Weights of a small masked image model.
Model: arch convnext_v2, norm rmsnorm, activation squared_relu, moe soft, num experts 32, patch size [4, 4], depths [6, 6], widths [80, 160].
Training: cautious_adamw at rate 0.0016, 12800 steps.
Data: trained on aerial photos of the United States (SatlasPretrain), 101725 training examples, 32.2 epochs.
Rows from block 5 of a small masked image model, named by matrix and row number. Rows with one number within an expert belong to one neuron, the router's apart. Each number is 500 + 25 x the weight over its row's rms, rounded and kept within 0 to 999. All counts start at 0. Numbers have three digits each.
After each expert's rows are labels from the 100 images, of 14848, where the router gives the expert most weight on average: "responds to" is what is common among them; "patch colour" is the nearest of a few named colours to the mean colour under the peak. Only what is clearly more common there than usual is listed. The data: aerial photos of the United States (SatlasPretrain). In brackets: how many of the 100.
# router: slot weights (model.blocks.5.mlp.router.weight, 32x80), inputs 0-79
# up: expert up (model.blocks.5.mlp.up, 32x32x80), inputs 0-79
# down: expert down (model.blocks.5.mlp.down, 32x80x32, transposed), outputs 0-79

# expert 5
router.5:523509527477527526486454513513537512520510538475454469439506492546548520497478450480511509516511555488506514495485536498490473473461524558507487490503537502513520513489510495486487510484471492516500494486525476514504508439502496492537496473
up.0:511548495486485522491487500523504553518477463512501540561522500495491498516480493528496512473490490495501475516494477504488492548529540477547538474520523532494535500499469498527481502487488538507484463516498518508508498520465485516538557568
down.0:527494493476532503500545477532542464542503491494533449530499516532439522500457500511498522509492463508530476506487561506476464497449499525499489521501464525509514497505499496480534532529483492516536512513515498481512449483529476509469502504
up.1:488511516529529475501519498449508477522464490501505503509508469483478483542485557539518511509558522537489508503478427456452496495484448510494465502481516503487526525479481512485499481466500514501482505490509474456514478498498489522534526469
down.1:546507482491482508501491517454480489510535532479534552485476460502485532482465530506505514539491503506504528514489477493509481500479508498491472547523536472465480453495503541462450505491512509530528451506522486500527483515521469466543497528
up.2:497500479488479475488546456528520479511486535506516494497505492503491510532513468530535485489470533500481511497505504529523529510484504522523507535526466495479464482489520544510589459503455457482492506446509502506475493523507452504467496482
down.2:525545470476503456434517499488495490476518512508524500476509492513548465520494518540512451470464489511491517501538525540501501502510531471497498458492546503539556471521508461503520487477550540480490506496480490493506506513508474500502519476
up.3:502491476534530502517474498495530487533492517505500529484511530511511478477529528502515463483500472498446533531474492524493499539485483507491509557521507458494510464509489497498480580491488476545539504515505474520512560480479495540541497499
down.3:509497462464496537533513504496526437546497535485522497543456546494531486501500445492529475532516530516499522515523539445485454518487496491513515509480466482511495527525503515492521516505501477489528476476506506501473505459489506450502490479
up.4:534517505550488436528545517512514499522492461503490533516573456479478507494503493499493506450505504499491517491540497483480455525510485525528476449492484495508526493499459469510512495508467505497537539503492506483535495518484501500473541528
down.4:530442460468494511460507471500521509483482529498478478475515495522507471510480486519440507483427480512543514493496499475456496493467513468507494476494501454479496539482528493509467497492501463469512533477516525549520531514512491507524515500
up.5:499521476497506509486510549473513513514500488526520493468539458518535507481429510539497470471533518454476527489536481551496489523499510499471488532487543555473538519506512476495470517443527518512514491504490490509527534489496508485489496494
down.5:534448527553524463460498518462482526492418468484500488534483488519481487508500528463470488451491498478524488448510519500480480480499519512505525493510484472507479480508533498459489507501444514512505500485482475506509493505518523479513498541
up.6:505520507512467511489503505556513508482504492489479494559498492501505530485488508442507548483482490481465516484502464485520505514556532472505521513536443490485491553479451508474505476551496528490504527476509505498533494546475467479513495505
down.6:525471498535489456472530522454518468482490511498456494470503513470522485474484491484506505510496500460532480521480491509472471482433499531471545515483518539477504484502489512482495548492494540445482491487471473464499485530500484531494483456
up.7:515488501525560521543498498479502480505525547477482500477480477499541497521488508497524518468485548496446527503489479512490489475497486508459476535546534509519529489503487524461510476507437486502513528498509462529512536505490445528476492506
down.7:506457467484472562510478481487470512495508510474475511502531490524496500498488486511500502518509512527544541503536507546477466512490556465453520489547517473486481451507485488479471529532498537496488478501470486530491510452491525522495491537
up.8:524517474523426490530534507488495486513496490508516500552482559501467462534532492501460484489522452489521494520511500514518517475478490528535498529538476506486483516496514503477516518508515470515472515489518546503509450551525495510484511458
down.8:494510500534504504493456519479480493454520486473537507508527488491499491521474489465515500484539471512484471508496509510478546422488472505516516534520496515466522521509545485488511534498447456539501538495484486445502462505484466523497492490
responds to: crop field (69)
patch colour: grey (94)

# expert 17
router.17:570523488499543465489497508489473500539506487516470523474556467504510513474484502532497499487541473465518498518509477463473500531517509556460509526471506488475496479506474471525499500496461488493521424524486492536496514503519485512504507516
up.0:515522520510519466465530484534529470453492441476506490513516499492515528470505511461516515523487513462482538501472498489525528484498487468533476506477491480508513475472503500488450537514547548548537459516527485494498515499525500503469538500
down.0:503501524511535523474495527527525464473520465516480534519458524493503495462514444508477540476500470533502535475511492516468491468555500500496489488474525495482481514498463496480465426514494516533499473530492493495447485487495507513543504504
up.1:493547492480492466517495538499512539459448482484497527493519490514519471492529497506518495459468494438510465518504506479497511534556511484492509485489504471534509482521506479540462539479505508551518480511507530469522493529459526526513475528
down.1:504513512504509500507485496529497468504478493495529457499487477528482543499461511476479474494486471505498485536470574533452524499497511511524493496507501515500561463534525460457492522515504507515501507486507436494502515516545481521464494550
up.2:484502476484506489533527486464478470517492530495503472460521495527530464507469501517513482494482501484482502496529485436505529526485494532499525533492490517456477504475514437515482467463471493483500461509499533543558514537509502499474513548
down.2:504479546551520505439519497480513516439470518531501465511487522525486525509513515496506500487465478507519466500471505524505484475495497443498544485505487504530484462515525470512500506518522545504488509476506498500530484518488558471527454536
up.3:521509537487490561532502516514482511527516531523514499527471556510527499510521469515518442502529504524515501508460534495505517505510491506492534475542485543487534491498448513444513557501445494484506498509521518512490480506516498484496537487
down.3:496514536469490491511525490468505495519523505504487496511515509501570547514526518493471548519496468486527465487533442518543490491514506457498463484485454521534477503525477535490516524501550485491506492501455496496505476503465494467528459505
up.4:505496514510486523552517470493463482506446496502509476483500486483509476500487529476474506511540494491483459506505508489460528485504480502466491428525459502512492502509512506501487474414535475501453502477486485486517539521513516549489472491
down.4:486533469484523500489469493520559531506465488518524497459465515437480497494478550500486513503506492519486474524489501533513518487500501483475518492529531460476528529516494476540487458518496522513552489466525525510503515490474505534546545493
up.5:473471507502469521434510507492535480531474460500481478517452512518496472516516517493520543525445489498532514496461495521520510482501485458543524472509472498493478523491533508519507501451464499466504513492486485511448491547499489462501527487
down.5:491493505481522498520542522491473489522502530527546496500490502469511516493520499479520485538447499506464516484504481464502529460492478498525486520469478492510499458494519514512513456533495482485487426476523458498474541510504540528439530482
up.6:537472486534473520491525487493510525456461513477507499461485495433499468491474497475477531497515507553519512529542514494488528472512475514499456487506463498510457495506537505493460508499468481524494528539544491473468529519524492521531490500
down.6:490517535494469498527496500469517500520505525514497507495452488467513531584474499528514510466523514468499492511527469522515547488494475459442494569478501475455498551526503522499487470502525490489528514516492484476515510499506504508523479510
up.7:478487496485509510511460497495509480492478525460516483454504488582500519532555508479516518472499522514525499470463497471478501495490469509490531510487524537540514457545528506472518540548464480488498495532494473506460485480532493503509500484
down.7:506497563501515481485537475506479494500520533495479493539531474518537495573547497495523513465511514490477508457483484487497519478479535436503491467513482483499507512527538518529489512478531510506536472480526510486474502492485534457491493463
up.8:448475479519470516436529494508478503463407511533517491490511485482470497516462492555459474500520489494484480512501471507507518504507489509534524542504493504508481528526501464472491517508480485512519534477511470512495463483517484493465521500
down.8:521480510505512492514482505521532478502509504522512484540495476445483500514503512446503489495528566479524485556504486502494510511455511518514477524521546487538503454495508462496536457508536522513509497497527504471477512563548500500527486495
responds to: building (84)
patch colour: white (60); pink (37)

# expert 10
router.10:535495455476466527511503500481550517496463500513493485526429511527496491481495498454511492475461494547482502463540495512511518490496504465510470515528507537490501495460476520489488507497444489453511520480535511488469477534507520477471524476
up.0:514516525511543463480540519489480522514510442485530515513504508500495512465460485477513510555499496487466502498464490477515493506557545520475496507468515446498558503493494465529490526530533524465505484501470518506477482475491533529485489480
down.0:488523518500502459483544503526476517515498473471505513507441516462532537557550536529533487474469549480511490474526481515486519530507485459493530540512478508499534462493482507484520496489504504519477536504485472490530490501457521470496496496
up.1:502503485471511482514516536473506478480482460471509508544509508497485483508451466522515465484531463555501493466475476459508477487466481490556575478501495486518502507495551504532480529465517521496511496464477512518515522510522474508525490494
down.1:496489508569512515501522518493483539522527499506518499527543484499448477518457500445505572510523482473512525488509457486529495507527475510527511502504480495502442530529475523494498480496499504515525537460488501514499445513518519512511477497
up.2:537497495511502505510523543490471484498542460510534487525547476522531540497523534501495519500495483473475498530537509456488540555523527508490559486490510550517531497460459484523546513507494495528484473515512516471526520484487515507507495501
down.2:537500481515469492437521495526476478473469496461534511478494467504501490490512508495521510525480489483440512511491470543516544520513496523515481518546491499477490478521503466504534524441502473510521490488536459468481504504554515524519535492
up.3:540493468483468455540481535449498452456473495498531456476504472483465504474500516521553507555540479500510505470496506526537486483483514495527512501451531493540495539515476520510490498474529502493489498502481519486499529512481497490506493466
down.3:538477465489535490491485514493543505485532514494536514480511510443518482547516485542542504512522495509461451509483471502526511437525497463475515493515494452475499493511520528523519498475537500519490503506554516507493494495474487532492521455
up.4:506529526536482510445493489512481507533474458507500530498496493512507508496501476551477463507478480484487518541465496455486506465489506455571513451488509489473522483517498478497518506553524499507495481484518496460512449510482497464470472487
down.4:460499496495534492491489514476505552530503511499553493525508445489503508481527483477483498511489455486481528482525508454469499474464480515537516498476516481544460507469489495508478522513504467504541463519504521499506530530513511544494574495
up.5:527526487475515510532522509496518501507464488543503524479506527544500480539518476493474473481517545487439490494512517473518485545499524473467481527493501507450488480530510491502509545514538528453489523496535510547471462496518533497496534514
down.5:502512526512493441500495513533490493516484513488504497466474502475497538493495460499460529473525497483498486485489571503502530535475553530530492514533461511486550470491488469506519516523447538491517543484496475521498460512506534497498512471
up.6:503507546495492492454515497525514513513458444503490497501511506525474518492502479504443455524512504462460534543468492476476478488492487467502504476498462486453492481522520437509501523507492507476485509457535490500495459537486518467476469505
down.6:489535492515458470547464512517488542542465502498514509499496482501538520508474509463499506514496495481522512493479506452486503481476449523502455523504481498532504504451518483505526495539522479494551508509467510504506521569491498556506534507
up.7:510493513501496469537535516511459496487429529492497493544529477511439470472499483528504477485573511501474480500496481530505504475499514520462518507536499490521520498517497468487488498456482505504510530442511496502497542528493508534488535524
down.7:528522514487483495475481489504477474502460500503514491450527520458494481509443490532463489459479482497514500525482479489499519529465501474502521480563524523497525499543498510483487450489500494494545485533509526513550510455460480463513520520
up.8:518511473542501518491487496490491463428462499512473503509506501546484489507524519507439493462495496515432496494506530534506523477476550511486486506493505491492493501496492511483534550502518502466471508563504496465507450496506521495495497540
down.8:497470479530493457524501496503561485491541512480497524475457478489511536473445478537480517501514492520451514505495494457504526496498467533504475499542457510527474492495521509511501495479480510521514505534539456483512559494515471519509522528
responds to: crop field (31)
patch colour: grey (100)

# expert 25
router.25:512485458529521482488494508487471469537490482536498505526530488484512467445527496508462480460470516472471464491494520541481493515520489443524507461526504490501512521510477447510496513497528499539550475476468488508492500508436521483485505509
up.0:501501502517493518509495536518509539486497476548482514514527475493472494486499518455526497531540512516536548498477527528516553487559533502491474508508483518502477465456495580500492505485508484520486517533524486533538522498520489506523510535
down.0:542508498490477495516491545544476459479454489468483492534518468488491533504491491473473527520556518512502450480473531472506502521504513448501547542497465491497501507474478473515489531479516489488513516492462477469536462498520516483523471494
up.1:500508498500525523525516490456495497475501481504496517487506471487457482492524483548476533487479551512529473474500501581471529501487541524496518486515505518583501477508528515520514522515488489506501503544518504523507470513487469455473486529
down.1:519443480522493519479462480514523502501537490495488523442534517469542498495516494465511464484488523514498501444526509538505547509507503473487480502474498495512509489511552505505521469502471503499489512470491477498495476493513488403525497520
up.2:496487520500487514564485488445494474493515502495502493447487528480531480486526512520476525491504492512499484489490508567481526522496489496472518469521502477483518538506516497547499518483502498466515487577484483519473508551498467501531459542
down.2:533468516518487509458472502467508494490540531489488505498535523540501514490501479437535511503494521505474423492508497473431493523521524486495476498500489498443497501520471485468501498513492501516500497503473506493502468531506532429487492517
up.3:509494518520462490498484545488510541499512485478456455511460491482500526504445469524518484488537486517527527525577481470551498515533516479459514517467513521505514511512479523512488479506533497506483513546520543505495474540509507508513495485
down.3:546521486498463500486519483484489536494480501501497537503555499508514487513481532473481502512506493523506508483466536518533512494517519525527504546489497505469516448508497512487466442521548494501490542573543512536520492461468499500484474502
up.4:497511485499532519491512500446497504532510514512503470496526506503501487506520453529517455498517486484489520456482481566487509550474499536518515487453461523503525505473521520482558487504492497479497467482446504495513533525526466520450524508
down.4:544502545553483492527481506488481492474463475474464512449502531559515511526497511529455512490510492536482473494494500535529491528515471457497504510467480553514478521480532479513488494495495528484476513486482492515487506492519538545547496500
up.5:521537530469495507497479480457491507480485481454451511546510468521495511549468493498557493473498503552508481493524497493546476500502529505510476493489558478511508482485503512467477470456458518473501483491517493508508492514478492496495567503
down.5:479508540461486510480513531528512513497468526496516481488503487519504520514486500524539517521511493515523557488511499512530480491531484527481539515498569503499523434555558550484533510474471484519515511504510541522510496513475519497523487489
up.6:470477530508514533541522510448437476463549447494531523503487490477511501487502542468479514515527533517516501487495521587494513483503503533495503473495480471522543496506493497496520490500499478504501486535501482495493503544515488527521479527
down.6:506545466480472497494483545516457509484474509504515506471534511492543506512487503520489521517534536522479454499465523492506507507490480494510482474496505510462486521515486532527506522456479479477490526472497480521475458575486539447502458508
up.7:464491491515476491511512521453548474493524519548490514495478482473487508499455484479489510475519478502486469542504497460470500517489473480480504506470471511457518521503494551504513429471521488482502539541519483479487494517489505492552503448
down.7:533487507517521511452520493517500524483465512504422555501463552518478459490499504485484508487532522475468487500506497466474521504526512515513530510553504501478519509533471503482452501456486472516497495523521495488484524539515504480491467466
up.8:476488507473500493468520506542469477509497507475498511517537502450515469498519489511476498512514489504491488499508494485509491513505502475502530498473488495504530490504494509532481487510552498490527500567530480497489447590531523433519520551
down.8:505494493486509499482506490535521500490511505511483478448533522484512510485468501498474550539519515511485478455482530503424533532489453492504506481481497492461505511557506538493500528499499484462511531555480488469531532508466521531485478493
responds to: crop field (26)
patch colour: black (91)

# expert 16
router.16:517539538425532509514473512464472517474504499479494484482501467457524521483529511537515519528499464509520529441475507511500460512511503486483499497493480522509460438539497525513485490480496488506502467520500500529465543505481537509476495497
up.0:484497503535491476560505486475475496494447494546530496511505493486530502486494451470495456504539496444530472519513502455502535502523501479473533455472495496491503521507519477513504478505500504493527459477490547489480555506476495534493476470
down.0:499516524485483479517443511512519512516476481528519484465455535484473486504528495540514475485513502496511505488455495513506533498511479512494510532528481494479544539543515452484512493494511485578472509477514502481466497534524482542494554488
up.1:476467469492473496544477508488522525505491464491488518482475539523520464497469513524550456465522498505523497506480453515438471504505497488482493492452539483465502502493504487460487523508472494514494521511525455445466470510475530502493505475
down.1:492491512500496495487521487501499519463526495491493510509541474518500512540478473509478556482482524490478495501539471457479494472513508448524523528490513493551483489500507504543548493484550479475539521477516485504443536515469458494473464527
up.2:518495494498511473491544474496500493479413459558528524487495502515483498491508489506467503518558505504539487505477502458553515480485467477462520520524500494497493525539498485495494476523536505500500549478522510529491518480488544515485500465
down.2:469511486511459516538487489483505473543429476491535520518494530504489514487473501492438485503489502474498488537494510522496465507515495509483496500514499495495499546463490473511527499547512533496498489510486461496492579502505456504562518506
up.3:508498510483508509514493533509525504477474483521501527482526435540525508509486476481509485497498510493488511510472477456487474475537549459537512488493521489520496515495496457547457511491485545502525481560462523509509479480496485551482492447
down.3:526484532535488510486495499527504523456521508504482563483441468511550507515484476496440470496486520473464469504473479497518484464470501501537443463500479504501515475508504489463514499507506508495469514461481501486481532527525478517517477473
up.4:515480549529519488521502528528511537497421459508527535523488475470523451520488503486509470468526518485505466482470513511543488516541502499458528493466458488506484508524459479470502494478498467481525501481510528473520525489498515473497508511
down.4:507485503492502465499551498509489492531538466537512465489477516473500462494525496501467493508459541521493485526496502507442536473486504500509488555559476552487503477505472492486535529504488495431496493493501491470484496487506446519512496490
up.5:498483474497530495532481494480518512521477493475515478475494438539513500486530513519534483473450514507539465492491520548533479514461463483477512536496536524518497496486473499473469549517552465464492524488472492485485518509507475504523483537
down.5:502503516514492491453516501494528495478466537498474480537473475506527479496476550504515489538543500515521507512483502491497477523449515452505506497513464490473506472507444479469490576472467506528533495509483490505528492496474500494487556466
up.6:507503530514502474465532499496516491490467514549530493505493525530494504471547511483443460519521458478462520476485532486498496503486487492483480466498506484497480498486501420518490543530490505497525517461526493509510429532500510489504467516
down.6:480500459457468490509479519485456469533465485503477497493525514506526518451509525488463526460490497502500503488502476446507536491521493527428460522510538514545471501485528491506504522516494494512478525492486508514471558461520504490482491516
up.7:536494455514477480512510504490466492459542494506470460483517481488516525495465529522523539505509522518443509468526456514472434527482460531476511536522511498520502502477504525462482488453499491487473494472495508541498498519508471527498480487
down.7:504515504506469453474480513530514508457473521497440474534526477510518520492552522498538493479490473526511504503493494482463550487502504498466501476547507473526491504518559487495472501535480504528513486451511513501525444520515523472526501479
up.8:514495486475511489506488488519532523479469496471494502450520447500497517512507487478485473532495506459419549503506515484480467491473507519536482478519501498439522461524514494535489543506508484445476492519499527494511464530500474510484502473
down.8:500522478489482526479448522494490509528451467518454507507478477523476511531493491484510520512462517496547564459500476488456529512522506515503510499478497495522534471533540503473450507485473503541506480484496499506512475546467469516500469496
responds to: crop field (43)
patch colour: grey (93)

# expert 28
router.28:495502533516514536509498443531542527496503494504498525494486513466532457511494469506459504517507439497540516479531500475497524539505486479513517501520535482507514513505506467499513462480536486481483498487530487469442514450476548475527473506
up.0:503456496520543487522533507480476516552479470551510489488527477548506465463494491532532478488498551482509516459468469501499474476498531480492478512474508460500488502475475466482511514507519506492518515488489472532531513500497452564497483498
down.0:476494467529474506498522507532516493500540488527480491502502510531544534543487504469468534460495543510494460489509470505478488471546539466530507510531527495487449494469499536477494500478463474503471481538493489498490547525470518457485507499
up.1:504503518500508497476512511495519467498483450526523512484488480497513481490541503498484516542523506521472517491488521448501525488487483503531534438538466490453495519533505427481506456490490498508450533482503498491482444518490499466461486511
down.1:489546479473492508529525524490471492511451494487473523463495544473496527488526489484483509491484562498461450515505495552499526478479522517487475475501535497489509508471545493516531462534482480497477535482451528492475494507506514538524484521
up.2:484493496522504483518513469498491465522469531528536508482514516476493499486503513472473495485511510473514423498488528512500501526487497501454492445525507471565513509494474510530482494467508515480491502513489519473493465570499510510516456562
down.2:523497485490470498502504508483518486504461504497518500456463529475491502491451477532482517510461502526435455490471496543523498506516509535504498483563507535515527541510511499491513475527489544472485474548519476522518524531505517545510526498
up.3:506503517475466516520482496518494502521445522498535529503489516497500468467506486505485492472540513491496461519484522462515480488520531510482510517516502509566516480507504510545494532509516494452485515518475446524517451539512491584487491490
down.3:501494516520510536471493492533555473534527499504508524532457531486501567520456490515478485475491541473467465486500515518501509491512470511523458479486455516447464489495537543513500479499519508513480479463510498492507484540500516498457502502
up.4:495506533478460523529491513520513528520508509479524461489480522444572497519478499492488514508553482521525520526500490540514500518489505510554547527470538498519484488509526537476517474536477494486508514493501530502493476472507529528487452472
down.4:478525468492528514526471512500526536492502547487538497526514517462509500542466492497498512495508530513518557499478524486468542513497496476515543522501521520486530463511477532528530543535498547489504475453511481470437514497509515510496516510
up.5:508481509493502493446466511521517498461587476469496494488483479505503493512520486523523519506479493511518522504479505450529515503475508497574495546481526498494456500515507499504523501547446511496492532526519522471474481498486529527477523482
down.5:489524557470471457511529485487513531488549536472519480536536521476542477505494484445515509465536518515459520527521475472501512480456497509533486473521480506479515508524510508522521495482494446500499492503487509502449483474528499523475482502
up.6:544530501517520491500464527505493474526516509491513565485508418550537508494503467512514491495498521475512485532501494553493509501535515488475497502524526512499485527482461500557504524504513498508490505492491504510564523526489492530543535489
down.6:478482496530537459554456513501510470523479497483476489495503551450465551507516516455499492477519446520470446518482519475495510481495488504497515471498475494505521490481514531492531497511529536511516468534473513453487489502524489483508496535
up.7:502463480494484511485546480517530419453491463495477530501502508484485512518509484454466516501487494494499470503486531487489503437505467508455503514492527473499499465498495471529477512490506483470475507540457506520514485557513480510455492504
down.7:506482488523461481502497479497465444477474531491490489527490526520523535472475513543523475478501521595495467532510486485505501493507493505469516514557493503457499512466477519516474490517489478491461495496529548490519520507522478528476510500
up.8:498512518477515499498492498538467482495478508452472512514498493554523482502542387484485451500472510507526492495499482462492481516501517519503532552519501528499517506462507467529511515505487497470486512468474518517500468527504466487512500503
down.8:534482526520482511471530522490471484520494472482508502473495542519505504486522519505535502470484515518504493516481443496541537506489486477440506468508514472537522469556546484489527492509472504500537471519485500502520492470434495506540472477
responds to: crop field (33)
patch colour: brown (71)

# expert 22
router.22:519510485480485476529488476497498473496507551512471490478500508514503531510507508500502509522466501531515536523540522559484480462489557486471502464500498467499489503462503516445455538508518514462502477517552499468459480459528524505514497523
up.0:515493505497504474525544518489499462479413524502495505522511528531518468472506515484478468468555536480478489503485518511517510502498518452481502559499468491494466536479496499477498506502537513498525542470533498513517495530485526500452493516
down.0:517499479523475526471461474528536519503496475499449494513496471512490539482487489491472507477464485485525482512490543509483526503486523505517515529534510530441515567562492518439477469496470495518501500519513470503472527504502463503514513501
up.1:488467513553475508466519523490531481508470505501479516465471509515529494499517531481449516479529517515526496522463504490511513453488485479516465495518503503472490483549515532527483558531503465528517523526500550472508502447463530496493500477
down.1:501497496466489481505514500484491538495463495547494512533525474478490531480495490502493444447531546476480499522503483464545455458503486498486466508494511485499463543461506467508487512459514509511516485543468490487458487484492470506549509523
up.2:530518485495489457436473516512499499509518492486562491505486472492478483502492551543498496510494477476501435541492492472504494470531463517532517467482473477523520509534534483496478469480455558474522486519507474500489483494507497474491499502
down.2:506515470466484472522494525490510493521502514453480536515504513474519457487544509518543536492511470505507520501493458490470542468488526489531523511476496473544507446470518506481508492510517510467533487533467471504474520544501471525540459521
up.3:488493526474568474481504532497479506512488463490472517539514513504474506518477525515524469508504478473496546485496448451453518469538497490547500514478505512524466513549508487524483456473511498529533502484532475535531514517487497514485500519
down.3:456508460474464564504508513511510474515507508525536521483488503502526505480452472480563495506513489484484495489520506480516508528505520465532477483545526517519523489537536496516555509490526532546488476481483463505499491478508445513482493488
up.4:460476518553502521480520513468508481500517528488517472530471517472519450532494552483534521526451492511494503520540500510498509483460505529442528512517480550535509494507544516503471493492486480484470535466519511529488498508533506507473523500
down.4:501509490495499512470506517481475491463474527487550568521504497455531525525532496474491459515508496493481495518529478493530492502542478503497489496518512476480488484485493519518524478513533489503519509495475545515543445463543511462568486486
up.5:500500463497460513525483487500509491554490499490465501482506492500464503501537492483494462516539528517502521522514542551492497475505500515463483426481456487475508476461517529495514546482512483491507491460504466487479431479511488526504490523
down.5:522518510502491469509532560520454506520487504470553489497507518494459461501486523494502496511487506494445474489490475500488532508495495496474489515540523490577494513496502514555483524457499544493465490539514505490547484513516483490490493457
up.6:485472445501498458506508479496509476489512544505474485478486516471442518502486551529534474486497518490545532516493462535505510520487495522547487487476470464443469448514511519465502496535484489481490470506510454486482471506505504500489482509
down.6:493512518522502491489466491469473516502539482494455507477549557479502470514529490479507485495476482462456510481487493463505500513521487476541477476496529509582500490478516494534522463466525511513514506490485478460489490469500541506481467468
up.7:482465519501508509498495494488549486492489515475471490503475496495508521479469511518532509536538471485476537501459486537503522516492498541475531506528488511464495447512552503487495486567446492506488519466520480514488478519535490503439467513
down.7:498518510491515496523478503502443469461513487497495524514563486494547463523535483515523525477527484505505528480521485521531496523497492457544475502498512500552526493495569504519494470463529519513520497519485531487529474471496516485538498461
up.8:502500462521511486529523513460466462510501499514516498508492513421478474473476527475500493525513534499521471514518470504524479514466483495501481485509489480490500535525545474463458457486472489498451467510496459498485477547507525489471476533
down.8:489516492492493509498463499490512496466521474512517535490500491476504480478513541497548488498513487531512497498528541507471474480538454503511525557482525507452518499523505474546504450522492514526497521523458521491463550515486483528562514472
responds to: crop field (39)
patch colour: grey (94)

# expert 26
router.26:492491471506511447504539483517465475538479515527515515493495485483484505458482552491498473459497486486534491493507502510501520511507467452503493482517497450512524512500506491468539494472580497516534497531505485490470511553444521472513505497
up.0:512490454492519474492494461530523466510494542532527513475514480559520496508507501506498491499486489494499515525453474469560499503471448494520468524470503503490492512529504494500531529539498490529528504498515452463505535503487523493530502429
down.0:488482478466512502473485507525527507483481497516485487558520503501495482515438487532471474513528485502501505490495502488468523543485490491538517530475507490494495501515490522508516523502490498494467496508493480467519543401555476446486468487
up.1:496495480489510528527491496516481504474451487496508508529512494503491464484492509469499465482530524487497446459476493500479495530489506506475549489552556498567489546543507452538505525450505503482514472501490508511494486528462524517477487505
down.1:491493463528452548531461476492480491481520463504476476464496503508490518463473507493475460494509489476488463487467530517476509502513486533499491483488474490490518485493503502483562491537489535536448519541495503481501556493508495547455487489
up.2:471511486534526458525483531524498486497452560519500495449506520506457500479521530496505473494495469505516496504507475533527497575479480502541490491532476501547517513487477478506496545480505498539523485554513528514507536515502499484510494517
down.2:485511460516525527539521509472520502517497517476544474488482434496519484488501478518497521505528471489497489520522548476460511488466480501546585510483472478509476494516488483491491482501508505490480455485519521514500525494516494569482487521
up.3:492502512486488471525482495490532482465496484504526527486534438520498479469518545527527489477512531451492493480478475511503484537483522487518537482480523512496520535535532455534481574496504484502461480538492528524504465497493513507515522527
down.3:534470420530483505477490496493519530516502488499509492496475485478497534512438497494534494487534517512466456491541520491480473488475525494534469511493485517501491532498501468505531528491498524523467485456527458524521453539524494475487492524
up.4:494506504536447543501520511496491489511549467478533509532466529473494498498570494493497492546519472491464518496501512493462507473481510500449529487530477521460488468506500475495482484506488482491484498480513446524470443472496496499459488502
down.4:550504481471484508503504509496512455515503515532472508450525490486517474487535471505482527500526516506487438493535487504485514488496529485484476480518502512505516509536538465502500516495469513512524547499486498492523486479499538394531497501
up.5:498501523470556487550529517471480476469471559501497510494506504490438503480477481489508498478468521492530470462501491493576510513502511490495537485481504507571461481453487498508486462491504506525504483513515531508499495529522515494505511506
down.5:458522514490518532545499505507494440514506566522505515531502535480490491482482483499516463489479481523506508504530510490472511534498465470509549509472510502516506522435465514482501480520461473486498505531501482526481484521491535558529481483
up.6:519487513489506496485486478521476508522523493501476492487499518487533511483512509507483550492539522525506536515484464521455533456467506500484492504502501471485487439512538520479519518513491469512474520513497461477468436413493514524508472518
down.6:484564494486507547475498510500487556464493520525492497491492502504500484535520534515518504492510476528483490492477505464505519525556455475475459518514507524549505507480545500489511486465489474477464525505503475469447493476530499464496498543
up.7:511550504529538530531522463491485470495466495467472481516489495496531530464460516519491505508485500517443502468501479417509465504535489490472536476481518520497513511510481540514490523542508528519495502487478470507517521454478510499517521515
down.7:473516478483528484486465504479507507528501549487473511482498440549488469493555542507520496481503569510487489459510501511492519425533495484496510482478467494504478543484500481484477505528479521483515493555527493474517489493498494495514508503
up.8:482477520503532506463489486503499468551471517526501483481487486515487486487524479508503518485448499477481484517461470459492501525496484488503459529496475501413515530504486530508507497502482494507507504482495449490498558560481483479506549475
down.8:489481478500530523492500468474538473462480518496507470559486570509486487477500532534534502535521521510516509481519490508458489540511521498509537484531514565477480473521489487492512517468502475481518497509501503506529531434531499479487499493
responds to: crop field (63)
patch colour: black (60)